config.yaml
dataset: "crops of objects in photos (Visual Genome)"
train_examples: 123503
horizontal_flip: true
targets: ["object"]
widths: [96, 144, 208]
beta2: 0.999
beta1: 0.9
eps: 1e-08
precondition_frequency: 32
max_precond_dim: 512
steps: 13100
batch_size: 256
epochs: 27.2
Rows from block 13 of a small image classifier, named by matrix and row number. Rows with one number belong to one channel. Each number is 500 + 50 x the weight over its row's rms, rounded and kept within 0 to 999. All counts start at 0. Numbers have three digits each.
After each channel's rows are labels from the 100 images, of 14848, where the channel reaches its highest value: "responds to" is what is common among them. Only what is clearly more common there than usual is listed. The data: crops of objects in photos (Visual Genome).
# convs0: first 3x3 conv (model.blocks.13.convs.0.weight, 208x208x3x3, each kernel summed), inputs 0-103
# convs1: second 3x3 conv (model.blocks.13.convs.1.weight, 208x208x3x3, transposed, each kernel summed), outputs 0-103

convs0.136:569495454437448452537428410558544548501475562437491493479412466466540521506454567447599463544491570490542490496535656527601499486477536492533514446508460557525440507387480460570445563458586473535395502450482452450515490466490486532538462481531536537551475524453466442428504435483520469409462503543502479427539449
convs1.136:528491520440522512458472490552492459516451561476559472527440509544482449550510452435498559573487542440473434494429420534502450481395543507462530489517480492456423550491466471546500627494460438454567493424468448460552544532463467516572411472496513516527432448506498470479563440477560508499508511633465519441501485
responds to: object: shirt

convs0.77:447469497490604573521518480481436482530532557511424462476492480554512476557448552487529492511427472478485495465484519495495568561479495581439507538540468579524497465523475607475544464453487486494534563495479386567457511678600507512487481542497513372461471516514478529541535505483428501505354443488435535488522509
convs1.77:497482543471542500499440470486508509420576484477484577514477484576475499485558514517465450451516512450509446562462460536631521451503481466518589472495483446524460492496538539558479474515493543452443455511502552472530544566535501478438531467470462445544437533617460414415529481437418386465463502530415495451457425
responds to: object: tire

convs0.28:546463439536433443475621540450589528552495439521524438490435570542447472597457453497566639579403495495557456531538464471424508531487489447496539458427527497511536496586521403479548540424459416487430520466481523443564459434529516516515478516544432546516414550393545586473474454461477485483513568402459462498625465
convs1.28:552391497449418463568494478465483605423555499506485433507517412505510469479491437544458497411459505460434496526488442488514575493506448570434423533518457476484488515430462490486463500564507636499490449546439546510560571503563538452527419406489476438511438497501411478412469492484487519505396462508447527470461526
responds to: object: hair

convs0.120:441502531585513486565519614495502501509451500538449454418549456489400461486506533447531587513456434483455549482456482447456611522443543498560494494431454423508574465505481466367559408567542450449477594528460528476503486533477545445467521425528432451484464471463448668468483514440500495465394550459633515499555500
convs1.120:494550590622573530470536460475538398538559486535481514495459563534497487447542447527572516491518470490443541500584509508508450519486452485536460509441464394461523430590496529501544451618498552554419517539526551556580485480459555449528590427563564526514571512474547495487567508476530561482511535430492442455480446
responds to: object: man

convs0.199:469571518485497559393529551471477458371505523529516521422459511557473458509542506555581488459465547504479430559488401623442428573490507526573473505492442439467534488470514444401490394527497567454503499593493485438499535507498459423485581568499514442486458489428490547525375503509555488469439542474522458400563522
convs1.199:449482493415453509529521456501589485627473556514564485406495466535479552413534437498480492515495552539512439490512436572488517535558445485475546514502595493513515473504476556534573494499473486598448511606518489513469461590552593451496434479408516498476449440521441509500479511492498468488484579499562503525519635
responds to: object: man

convs0.57:556442484557495457408431493504483529496545499481449540492483524455486574517496461408498532505442513546385521446454514457477568510406476484448532507501397487591541492516503512449617468395510453445463468459514536548533549565575569477468526513473409487539513431470384437472516516456430416420519470476534442512496547
convs1.57:567505584508504476505435468479491558425501510491441513414471492530493439449518498476535685408505499546485485511439554472527514501493442530495531406467509568616501482451427526512517449532524496516567572538428432467433487566619433550436507549451480408461428560533532452514512502455433463541590573494514441604552515
responds to: object: hair

convs0.143:552446550494440562525442487468438528534551531497487491484470487404393486434522449472493513405519488486496469450478407485491502562438501418485500514459527535439530404563553404427609428453476452498479529473511538478496441550467477468454500499473508589576492639551462511483582466456422551458576426528431519489581616
convs1.143:521487447592480541374382517485432481482492458433463582539509386510554498520507440422532510597451466501508489463414501365555467485421501551521485512422365473506516503442513565529489463562534420573487510447506490564416473428455501492522509580545459525434552479509511493486504456513508556462600423506513463432498505
responds to: object: sign

convs0.33:565352496462451462501588529528402412480551447573550483454412503451570526564446510432486405483544502474461529485569440520434481590494508496522516445492547481436376387543461553534473513532433509622554554524476520542488561458490517462373486543486456512503496379454557476488514502479531588521536532537572533476517404
convs1.33:519455470454477414494594379489568504484480557519547510466546499487491486566610479519553608505389433487487418474517436583497422575437450497478510466506547473554397508522505505479466490452466551443460530438403494442520516393472520473491459527496553450519467525535435571510455450526618480487604496399461493572527531
responds to: object: head

convs0.35:585458434437505541433573476449481461484478486542470553476488476601516528446508526584556548432405594500447568516512469496471497500521535523476431477533432495500691491541561488574481490536570576522484535582547552466534474583483502487507510512504448525446430513516479574396508449430471440467451490530472447517446445
convs1.35:495516510456519531459522539464572529480492494521435423484566551508417495535486476461478504391540482608431445550538548460459475450464544456489551426539404544475490553589398562516465477444528481469429481595475493415567437540567486534493460606397605520524535570519513529524524581388490456439496497569566589452489569
responds to: object: shirt

convs0.191:566566472489489528533496591556578489532542571515503553474516405496416519583467509458472500493550474486473568527501498434515537474538511602515476388409467395462551524479464529472508527571462561494515389568488517501497555452520501534588481521476522528473493523429479579505360509451370511608434468476530450437482475
convs1.191:457507471446489618484493481554526529430539549527461505435501487495576465517503487521563475478528502518524548503536458578552490614521453526577456505498435469551586522383518472384450428442496452524461530391514555514502527584527469450460460514457455488457505493537502485474497515481507527492494404445517536538410538
responds to: object: hair

convs0.113:424490540498543552480553465474535530500563577479458518520553439490578390528521464549497533518480501550452440598528564525451491556472392341480448536485438491567456453547496471491505458411538501438505504561437562531560504519413532475440463495493494435453590467568546452496574466525457449437408456497479522500498573
convs1.113:515546482468538428466508559430446540510530534492437535470585635498538464479508516456464579549455458425551399524609452540478505527501487451424451497411400526491415494496493494581512415486531519515518465513519483528426518475421495463382572563447427482459534446471484507581583402376525548423558482483507541478543572
responds to: object: car

convs0.117:479448398617468461515493526525596519547537471507467478468434435516481502476456470470590464541439431383434546514544445454511474465441494513459493339415511468557463560438545486532593335511473508543480448506577561518545566467552489485472591579522508523524457435488427422503433497439497427422499435584549515441548552
convs1.117:414434492514559418587505453542525541529545475525528392501595425550440514547541442487433536580422522450443516455489528617487428476493494438538544444439474530546359584534453480477515463503438571518487525512604493486492484440458469542493545443487481572476526587538510480592487473474473392416496456539492456402495561
responds to: object: head; object: hair

convs0.175:529476472486553472560559446496492433532505519484573432452494440505437507504551469501431474523504491472518482408492511499422483512494491421533466520511413519443551484432482482505458523564448511419524534520549505496553532490475550468498431444485514390531617474599496461461415470427547568492481509491483492543653522
convs1.175:466548441524533490554451473535484605547463555506475472561457496470643504558498490583532484496392531523516522522515499449576476427549488529485454509589552532417549440412477545537503447525410573463430487481527509487450477568544440501513480473494510474545506576410502478455586505614487542466518459485475493507389558
responds to: object: tree

convs0.134:498573502538449516543441562520547561541442488495471459510477492429515527620541592518533569514579451504536479534506512516426584496412487580497471503554594407447506439465495502456533474414447456603455450553505447461504372439397592451462407574428442592465486417480459477513504530507443463374473527554537506490571507
convs1.134:483640488502484456514680481511429468434551465415546535484468528464472469460454608441515482502464538440551524472468508592471394546439512528522565486551524436538584494429502456507416547476553515550464472497446463560566470505543496460518441519464443426499553487494467563632484493525531586478430473534465486447520417
responds to: object: hair

convs0.158:501482482427540500542557530469459541440416427500486446506491503459420550538472534554464456557469567568541478511523578416486526417521595469530527502467406515498488496503424476492515432566531567408489452555531506574512498498427510450576483416592499426589449547501572503579413534455427476532587512502411552522474541
convs1.158:525542488528462498514481493520485488537460504571572463501509589456549472433529457430413454391509469423480566495519390456546545468448503480532490490419478493492472548512519480429515412596493487499444454458514547498486441505535487566387397503537491601447470482477474422560412476448467537537495511473538429498511501
responds to: object: sign

convs0.114:514502472448533443503432542524504534553448502539531587539470593452576496544508416594557531506514510494505482529454470527472476513577552472496488474586491553466522475505483514505476585486512545528514444572494477435409404562487505458484454540504542536421464440519432475539434565509540374577560396478508572459489506
convs1.114:468473461526605501493492472616479479504573494510512475504413468504595509480493492549545444414482544399412517556355499538525425522539515614474474433483527552590425579459487565425479504425497440518523557485392583605552480529511435490467501492488495485633491491485522475545496538490541471525564474497522490531512525
responds to: object: elephant

convs0.145:507482480472455518519459518570389457519475507445495517524525588526569438469506464544486502539428475460477437492428483490498537541503455498658525557561522501519500481526543471491597514468502507611579460489526566507516458544485519456580472497471495419482550575425461525466463460501481464490490537485334449479565541
convs1.145:460532538576423516454491486497475471539636560449434484484520545461536379534462491478494519554457470503494462563544476500417466454533544583542460487543422500563440474495453464541405518608592605524425480403492485468515572530477451475576463463493466397542426496486493540541479472481446466466505484507524494414505534
responds to: object: hair

convs0.10:534482595487372532514525465502522416523376418472455494550476498503385454559369487483486587476455479569477595519496478393527573399473477439448522560429499518455504428428585557570447527488472532525519573488461531553465519534514503446451550452468439433634584487532462540499421539498469508479469549439469456474465479
convs1.10:579504524337438635526542518482505425556463514578505467519434476473532512571430486440552492542602514506513474493415457496519562588445455506540526509511482510558381544516566508515484592486441466473665466462506501515431509468545459511443483539527468497516491514481496524437456532476461574581548488568469446550456489
responds to: object: tire

convs0.155:535465440529491515460512551538612470514514521557389518437378469540468427537460373523477476479491494508447493494426497465476571446511438527531563475456510424458523457544528448472564425531529598500537548475502579494490570578449550505470542495617518448566567512544400513450550467456480464589543451482592513567559536
convs1.155:472508501509553480485521511461570456432632493462528476498499471538544487467505482408521382504453486554475471407450478475438566504476482568530540550544446545447555476480394598491481539527527520519590460463452515506469453489447510487482518470467511401490463540478466438461490490544481603456488438517537586457430461
responds to: object: man

convs0.118:469548425488506519564482536459464446564466537411497517520427562487484542433540476510506549516464438475458582504506516521530622471517555540440479503467545542468509499514462448519534543565489464536438508545470520464509508489606472445483519533470477534491527436584536471584447517455534415495549455516463534491612449
convs1.118:513464484590515520509503502506422474578430542499547477383519451452551596508513571529492464466460475456510411551485483432451545444513516596549551534425474567505556426490578476435558503527444519519457409595574592532505442548449472536468560444556494480472509495470541488522509563425464478474444434497515484484512517
responds to: object: head