Weights of a small image classifier: 13100 steps.
Rows from block 14 of a small image classifier, named by matrix and row number. Rows with one number belong to one channel. Each number is 500 + 40 x the weight over its row's rms, rounded and kept within 0 to 999. All counts start at 0. Numbers have three digits each.
After each channel's rows are labels from the 100 images, of 14848, where the channel reaches its highest value: "strongest on" is what is common among them; "peak at" is the part of the image that holds the peak. Only what is clearly more common there than usual is listed. The data: crops of objects in photos (Visual Genome).
# convs0: first 3x3 conv (model.blocks.14.convs.0.weight, 208x208x3x3, each kernel summed), inputs 0-69
# convs1: second 3x3 conv (model.blocks.14.convs.1.weight, 208x208x3x3, transposed, each kernel summed), outputs 0-69

convs0.151:446508489474473500542565491558446485442497552475517469472557529494565425471531566598467483546469432556512448518522462540482490488512493468538507493513483441559452433558520522574502490461463466507471525497468481
convs1.151:524447522441512480489510654509457437507470453546506495523480552538529497555483525555502603431504495434508507521496475458490485510578485504499569552532470525591494455436499492557482509574469499421467456475513561
strongest on: object: hair
peak at: centre

convs0.185:499583553450495519481507480492486558469531502510456516514438486535506496488441493491560486513467478493547501523517456502498518421441471549456481520447497509460475461496479508533538475538498562479431534457521511
convs1.185:535472393582520532499485544457439578510536510486547480587525489514475427550459454482480523506533483473483489508459448496526542445479478463519503581474495540483453481545562517481523496521473525481500547548538519
strongest on: object: tree
peak at: centre; bottom centre

convs0.4:538469507529484533478531528540406481481506409481536486505475549525473494487534473450435588526580494445454514514449486490470488569458437488493465498406460522528544529455471547532508452471502497425511467463560526
convs1.4:476475558497472477506497459434492523539507470530487499496514538478526520462412452521481573462492514513528478437500545548454509556575495501514402510506453478566471484504557513525442515460463527494543438556496431
strongest on: object: shirt
peak at: centre

convs0.159:529482504531523452464512525429520474518460504458525508522483512527509527474485520503572520572529481470523487528475566489531462501457439532495488561475461505511504464469403612467436522539464460455516499476418495
convs1.159:578574452558469542445432498513467453489537469524509497514497520504476585537449534450429509546506489472427419488439454504463481455506480484486522476446470572556496478529499445507477529489490508495540498469515545
strongest on: object: shirt
peak at: top centre; centre

convs0.17:495466524440517505507507492520453460541505588503430501540471578516537558465493545459506494480541485442570544471549547431528447466477413521518484548490507564463475534491484455511567464427455496535469471512490504
convs1.17:470501567574448546514530523504480504553463538508539490517472481531556511461520556480485610511463453453480448499464555533496505500480522472571532457539512463496447464559494545477487478455517477473511486549479570
strongest on: object: hair; object: head
peak at: centre

convs0.65:451489447505533453477503528483569492542567505547564543503546519463444512514495529511483509472498447498461491448454507500498526454409507496519482530480529457510489517541505526496540451476478557601503591530518530
convs1.65:464459476517513513544445432528510500479524551525537600466561524467556507452506489490515525418508514480481501517557426504503508491503447477539435416471541430520520454535472486543530526552576589464497507476577569
strongest on: object: tree
peak at: centre

convs0.161:546486481461482527485546489536455465513495468462530488547526509444567488496491452536503516479522412513533546465516467421447495465558477498477487514437507495516481527500493523557478494491476493542539496485525553
convs1.161:518477504462463525546507445488466461516486515502529484502455461412535485603475502469572462502470519452449436434471434440531489510453502528451535541562571546530513481502500511529508474472472474447582507563541520
strongest on: object: tire
peak at: centre; middle right

convs0.98:523537451504463483481525553393622515530549483415448514505492506488450520418502497532482433499467455560532522529497548439489426568480493488499499508487548483482536508494475540467489447523479391547477496532503512
convs1.98:507456485531447478523460473492523579511551478435427534414487533443487487478514501423476447554465447498518442562484473469460483491463565462497390539491491509544513588528451505550474530488435521517510514473432431
strongest on: object: shirt
peak at: top centre

convs0.201:523583509514423467550495459557444579532538535457449495544439496519458502450456488493455481471517479477492481533581495553543507547467484529549560506460509514537549500588426460487463389427524547476533525494539461
convs1.201:419575448496508501457438419459471533542426452434487493524536466540503477534554512459482458494532446446403453526496449460499550493463476583516458490410494510500449457514458474560496503478509506519502489490542455
strongest on: object: tree
peak at: centre; middle right

convs0.176:500486446496517492454518405437537485525495520483539489529436479465382509454534444426487494533419498539473506523475492527524429530501516433451485455502417557574475453528481502483507465449495495501564571507446537
convs1.176:486531454479476546519515522424444483536468519515534562550516472518497490469539433445463509513524453596518486509473456503532447497516416554458514562479512483505519445443504464536494497496452534491544511484531552
strongest on: object: tire
peak at: top centre

convs0.97:468454433515537508475541459487441493501536501495525465478430561460441478549457565499534524493510468475532484519487474515526439591485499489539521479480452509467521498436529494505470493498576448487487552543432512
convs1.97:460409526513512488498511536455502523470586492463427483499441533475595520574479466458497533479470476432481497589557514518513507488473535556492554509518564527518538462519533574520512496444535554487471472553499452
strongest on: object: tree
peak at: centre

convs0.122:447480501483522527421544555499479474514501466449465527447473451471477564531444521497404417560552495469446560511581427570486529540542590474561459482471479510554551525490445505521467516527493488482463509462485513
convs1.122:507531461486546458458500567529558587530432535577446515452461571472510537513476520528512468447490472532526559499489551517505490576420504545483454505546514457502536580481541480486559401534403498521457478515511560
strongest on: object: man
peak at: top centre

convs0.174:529504515545516457415489543498447547450599458527499480506415572510422501485453414501541515428504451474572546507501559502503479478480482408481498477422482493513438496538454574504536459444489527458479496473483481
convs1.174:473424522494430552460500450463480538513508504467489466464444492548493534571500519580485484544528498455461465417477443515522482510532532466490554484539464464476529454502461408480509555465552520499494488446473536
strongest on: object: head
peak at: middle right

convs0.86:463447560522560489506500493468424551464461462486425516583506468510496478446455458490487468432531469443431485552537483440491521444463508497459457528505484457487494467487469474587512433571511542471531447527551468
convs1.86:456523510529526518508487459456482551543473448501581430476432459486489425546483480545507507493497435490497466415508510486535497564533486529472486553512473491481429469538541449526532465528465522616442506461485462
strongest on: object: sign
peak at: centre

convs0.10:473462564563499448538450526527443511524480545461484484502506519495559544471483465455472542497461524430505483518564528486503502518491503471495571482452533514545503518472522468488536514545500495496515461461554437
convs1.10:506513476556499448501480551520454463470506463508464491519440548525487465477484478515524500461446435472521503486469469477511501456467526517496533451457453521537513431493436495418542524528446472466536502510495491
strongest on: object: sign
peak at: centre

convs0.206:400484483559567461488442496468505501508529585525506401551462506501471426529530455505464549509467546481512487444476471551509576464425477467480463578532442445462508521471457543579527434477491432555471460521466470
convs1.206:489480469482490497537462527544580452534523515455469592512499528525540461560582519508510560478525545510505531511566527563502423475508555493525512399450520503405504570498505501420504460562517409529559536538597486
strongest on: object: hair
peak at: centre

convs0.67:525511506552584515529482505416494484475551526523494432468473446473501467522517513491529430447463448533567455541502502497473474468495501564498507469563539404485524509458448474500533501583557496496432507483562483
convs1.67:551506511516478511449457477520483496503547462479471506528459506516509477461587484485504460465451516540506532501538535537536419500469513534577523508563508519462493599487408449455473487547519539455449482545515463
strongest on: object: clock
peak at: centre

convs0.71:541528485517511450499450503464487432500474527454472411484523448482497527503561515533434428459463547455522481441459521513518569473482509459475494446569541502464535473501475486566583429517522492545424535448499592
convs1.71:547502489565468514495466535469469449534507556576548527514524517458478575533509544504542488481472519521470456516504486517477550468509494492443567497544479475515500532456472493482419522531477554392501524549526556
strongest on: object: man
peak at: top centre

convs0.141:520437431499532438509461472429555562511470513548487438467516515495454537488535486483473537449519493546479516504548478531510505568501449441477537483425535476447424530515412467511439455445519559494499467526562466
convs1.141:541501508538542453466516522402529456492473438526477486488566422522479463592541505507465547509426527590518523501476486521566535412534495437453470476465512395511413509478494500512546474478509399457488497490476507
strongest on: object: clock
peak at: centre

convs0.188:469446555455491452501496443460581490489470507498483525483467549466510427501475543546435478478507490465485573518540537439517482527452509505570527465498515453588536537516461460539482498497491474545413449526557541
convs1.188:491531454434490428471458510501530459496540444518502464457472500506538448557472513540492525497553525440551439551490532496542555468483457487446517526505457533484436531505505494484545447495549517501467442508464500
strongest on: object: shirt
peak at: centre

convs0.58:484490408452550506491523448487459550441557529545527513510562455486570440482521538511544503456469542472537483477575483531534498486513436530463447567564483512398513577436512515452531392493529552489492538463473544
convs1.58:457425525461496504512492478462504510530536590475454520484480455475468528539506457515469492469424514489512512578524544445561516419501510488456464470509493514474525458518519599449467474548480514470506535533551498
strongest on: object: tree
peak at: centre

convs0.0:462418435534434424468567490544505444486560536443493500512444408492420420532460529529481453561465513516511506576449519473520472498501429472527541509465541541487500511509532512504554453476437483557481553487535482
convs1.0:503525506545514569458455439575490507528581541475453552523470489519491462577512525413528539542554467535517454474533465478483484493522473513380578498479434594509472475512534550499501508510502551475496517510577494
strongest on: object: hair
peak at: bottom centre; centre

convs0.100:509447505449539579486494535582519557440473502498468438477454554574574537429477563532499557485429476457487547446531458490576548470478432496567482520532501485525592514569523579493618445520470477459448540502551542
convs1.100:557493494584431461507505543470489510501467462513498452460561439611487526448475420457517520473467522498585460511514467503486466479456526465467447479461542482494556506449516520497496453516508557435442504499531549
strongest on: object: hair
peak at: centre

convs0.131:477509514534469547503505479523414555450478531498473464529469518527574512428514492560489440491470570498544449489462498511508520510485484420442455533490469442531429559524503589511488560451515529495455425565476567
convs1.131:498534474459492445519480491487597536528519526565556552502491540518564473506419486404490540496559442444476570467441440513475484435513483473565469516427502571466428504475475526485579489520454492509498437526438459
strongest on: object: shirt
peak at: centre

convs0.64:422481532473531478560463552446513453446555485480523504538480485526512464513440562574499488511491459496453536548493522537421482515463432564456462474523521470520564494497548523507457495445502478571509477466563503
convs1.64:479497571495458532508474567493457553445537472517448445464579527473457449449470492509469519500404415470494438531494479563498459513464474415496484423488508513460528468488573453488393526517493492505461500441498528
strongest on: object: hair; object: head
peak at: centre

convs0.104:516473481519551512523542566452435552480502523447431523422570432456512494510495531412501431461486421431511593526526492434451468571546469518566461577475506545518510493489481488512444535600523510477447542481496559
convs1.104:510463529534527516470496482413490499455473516541489490466482509457507504470562477466471516494513462523531498549449497585545463534536533520502441507426464508442546584486522508498562470542535450447454441455503533
strongest on: object: sign
peak at: centre

convs0.202:482516476468449614550434483495435466520412516509534566511455500531500548481475470399549470490554496500497494484404500484462532407498510481532509514513485504488481424576513482518444509552482545501491491553512512
convs1.202:525482523448508615503454523502512511474484531483502484488425487584544422598518480499524472546599480463540504534548561504575487512542423435526501561480540541534490495558460466535549485463454463510485494483536512
strongest on: object: tire
peak at: centre

convs0.132:546524465458540495460455463531535510546565548405485588544476494491429417507531490513482551518560514475484420517478434472448528545482466515543511523461533485525452451557457549474435529494532443463398526502509507
convs1.132:524488476571482469492491434464567427524432540495497449436469452455588474527467482496460444521402461464551461536470528532443455502472461477484435489505456535431485509432422500462483587557555477505548478521536479
strongest on: object: clock
peak at: middle right

convs0.157:476519543531540490499495421456515474563484442527459552494572476496494468536446547454511542477551526507499457470514456499473548492552491506536470397521485470484545551494436507491440469490491530465497524480495464
convs1.157:448522471540519460464421597502562484515465498526464500451519469459512518497447532548476359581497474516465492558505508535524467531485527488454496468592521456523546517478523515505489481513537470473572439515515490
strongest on: object: man
peak at: top centre