config.toml
arch = "resnet"
model = "image classifier"
dataset = "crops of objects in photos (Visual Genome)"
train_examples = 123503
image_size = 24
crop_scale_min = 1
horizontal_flip = true
rotation_deg = 10
targets = ["object"]
num_classes = 300
norm = "batchnorm"
activation = "relu6"
depths = [4, 7, 7]
kernel_size = 3
stem = "deep"
avg_pool_shortcut = true
widths = [96, 144, 208]
label_smoothing = 0.2
loss = "cross_entropy"
init = "lecun_normal"
residual_init = "none"
optimizer = "soap"
beta2 = 0.999
lr = 0.0016
beta1 = 0.9
shampoo_beta = 0.999
eps = 1e-08
precondition_frequency = 32
max_precond_dim = 512
merge_dims = false
one_sided = false
adamw_lr_other_params = 0.0013
steps = 13100
batch_size = 256
epochs = 27.2
lr_schedule = "linear"
final_lr_fraction = 0.1
warmup_steps = 650
weight_decay = 0.3
adamw_weight_decay_other_params = 0
Rows from block 8 of a small image classifier, named by matrix and row number. Rows with one number belong to one channel. Each number is 128 + 24 x the weight over its row's rms, rounded and kept within 0 to 255. All counts start at 0. Numbers have three digits each.
After each channel's rows are labels from the 100 images, of 14848, where the channel reaches its highest value: "colour at peak" is the nearest of a few named colours to the mean colour under the peak. Only what is clearly more common there than usual is listed. The data: crops of objects in photos (Visual Genome).
# convs0: first 3x3 conv (model.blocks.8.convs.0.weight, 144x144x3x3, each kernel summed), inputs 0-143
# convs1: second 3x3 conv (model.blocks.8.convs.1.weight, 144x144x3x3, transposed, each kernel summed), outputs 0-143

convs0.58:157130149153105158152103081158076130097118151142154128135090088113136122148181138113116100126118124141140097117083134114111121141078147092100156173117119152163152131144106145120128144124161116120133136107125078141144110109170171122103112122121174152174103109122118123139135137114138104109148128137120147145128140185105105106135090128125132127091109156133116146145134112134142117172104088122101065109165138146102127162115154185143135
convs1.58:140080120115145141114142138110171119133115115123143162159117166084111149139152112114114120139132145129158112154119092125159124108115083109175184090140119170162064168087100090118099117148127118186133117117155137084129111138141110141108122149095134094105128094094141153123120118107114125136156125141113121123128116113132127140116140193131164086199146116109118119160137126123155162130120152116142122106144156128156124146122102099125160
colour at peak: white

convs0.87:128136090141163136125125109109072127114089089118170144148159106136180146100133101134100115102125141122138092171128109142111101089122120140162114105087133126136117137116114124138126175089152155113142131153060118115108153132140096093075122157104106120104086084149098131152115096123140131129130123118118108130141134129189138146134076135117152143167115100135095135128140131131183136131145074132165102106106109139096120155150138140126131
convs1.87:110094129126112095140114125102129101180100167099134177095152102125115101126093140118096163116130130097076105110118108114108088118126116113158169102130154093104152136132076119100142101118143155118099109165116149139070103112136134105120138114119082106116111136116159135090113117155141106106144122128119131100131138191137147161135120127136100158176124095121112108157121130091119136149120169125096185151145109115136137126130143076108143
colour at peak: white

convs0.129:139114100137086162142110130115125130139088140114139123162126111145127143162130152140127132138103157161148162094088105131111147140100083143091142093141130123158167115159103145144180099130093126164154135119105121141089157135145144152089114107100127144116107068138119125092144114139152149167106106118136089113142115158122162131128135109110129130113140107134137103152130123078137118166097095098148170122160082109178115094110192118111117
convs1.129:129151142103127146121110126121171098184132113150091155137082095117139142121089139147108115123158145089099155105160101066140144096153137135154114090125105135147090110116106127153108153151113130089157139149104143113160121101169157114121118128150178126108132109104128138128110086112156110169157126139136095148125114133130077108089131127143111117159133106130118183174141096141126126146172139167129140155160141166096145131103125146109099
colour at peak: white

convs0.89:121141127152131137088117155077150138118152092107122172104133137130122135125160141146151133101116157179134157153131137129131121139170161077115150127116118113149172118121175174157142114150123144106110139149118074113102110104133147151140114109095118103137086119125153114114103116153156075117134118110114124165109132124142140127130160171175161154146144105097143140105114136147100105115190102156096147156129103149136125153143076120088087
convs1.89:121129097129097122160137100140142119099090137129116104126127124098141118160158136096113111131129128112144098132119103108100126124137152140145084139101107101118191145150103137114132157128156146111056160091113163085147095112189145118114093117122128131152137124170118116175170098145096120156100132117138116128132135131162121126136134146088119094119141120119131130122135166124156139141126085173126158155153088150130113103103145119163050
colour at peak: white

convs0.134:148107175118122061130079148104158129193074133154163115127103122141148126156182116144125095121115136164071124099113166110111139119106134100094154133138074103107106147093113130128124130116132130128179082149129130155152131105122107135135147085170123145129128100123143101141120136128149092122147119111148139109123116118123063132161156152142115127127172107120109142137142131098143132128138161116110139131109118095120118086148130110103084
convs1.134:130090102145160159141116144116162101166108125151157114100143137122119125120126102077158138103143130131107139086167167117143142135157124114121110121138135119110191133108108098159119148134156152116121140128174152097168111127098159125168154139112148134093131137136095135141074148123110167096118098131105108138124100139114101085137124132140132104146155153188150149082106115132081104148114106147107117172105114115110157136110179151165150
colour at peak: brown

convs0.115:149115139128157117158148139077136088120110135122153104129110098110131127120123092145176106115114157106108129151179140143132145178110129150142128136137178085119149073127116121089122108115154148182140123132141127167126140146084116074087106125140130096143136111118114115117142136129088134145135103099138143133126089162091063153160119104129120116128117110139141140121110143157143081097124133095103086094140100142080152124128107108176127
convs1.115:112107144136127165132141166120105120128181143115149126153123083116165123118163086092147166118114164107124123135123154165097159117164150147131146078108114131149098109125118129112110120106108140135121109086157095134126103145127134137126125129105138120090142171115131100145101159092109127139134100117117127073137108098145109114112162132131120182127152180080133146109121181121175120099116165114156099162101119137194165117128143144129121
colour at peak: black

convs0.32:095113112179097120106118124151153148113091117144129150113112108099104165111140136122138106068102119142095135151136133148133100144119137101115148127124106075141133095149123109135143147111131117145133123101109166141118164154111109110142103131131125132139148120093095160121147142122132127144160102146089130154141156139115036143150119078099137076060159138156126131123092182126135146153110121134100172167141100137102127096105127139145132
convs1.32:137139164155122126134091123133160121129116121129188094073077098116141104104136113114106119094165124157110128148128102124172151128139159120141135121117122137093116098124159104143124146122123119126198148120124170116101125137121151124140154150108119126103181134134103080089136080129133102100161118136138146107164133176157118127156158098129119098136137130143155112120147103142094096128125112183153140129121133093114083139107162178140091
colour at peak: black

convs0.137:164102129119153143085166179114166134112128173106092113133116108119136118147189114156122108142158138162105123120149136149100144113133079112147112128131186125131097085118124093126132121127123149137131140131090122069111121092142111117135100173145101130120134172160113174134122165083142150148112114099122145136130139098117108113106141106135110093144104108136143121111094131108106128137171155107098098121118092126135141105102094142173073
convs1.137:104138089109129120077126132086166109115123147118113145121116118117125126125179122160104157156139114106113127121122157116101118143137122119148170134158125157119148106101126124122155080133136151180108100132097102123115175101149178084112106099107170130079119134119131144177138149128148157152165141120102138122152113098114139127141116120135096118147094109113155132165119129141120049164124110124119110106110076094132124098127142098160080
colour at peak: grey

convs0.51:153121146126128129109138176122103112128129127147152114144114084112142136129100170127132125097075115125143082154119105151152127153139116074124169124140130135114147115125171124137148111143144111106109113138123149111110116148125100114142117181123152136131126114152164063135168102133102117139090151165060145147131133138172130089127128133124170114105148118141134075139146085111152085107167089165180096100134136122146133120108137101157100
convs1.51:122142171138154127145123169131130103096161134141090126157127136140146092186167091100099125124130120154132105116161110121118130150151171099123127117126142118112173154107128154140110126152178134104097133104115122090085094107095156140134170110123125124087122138105149141173178118107160105084121139167134126098127099128130161108123116151117135168154132127103118093121124111166076146113146150170132106120188153158131135117152124137158111
colour at peak: white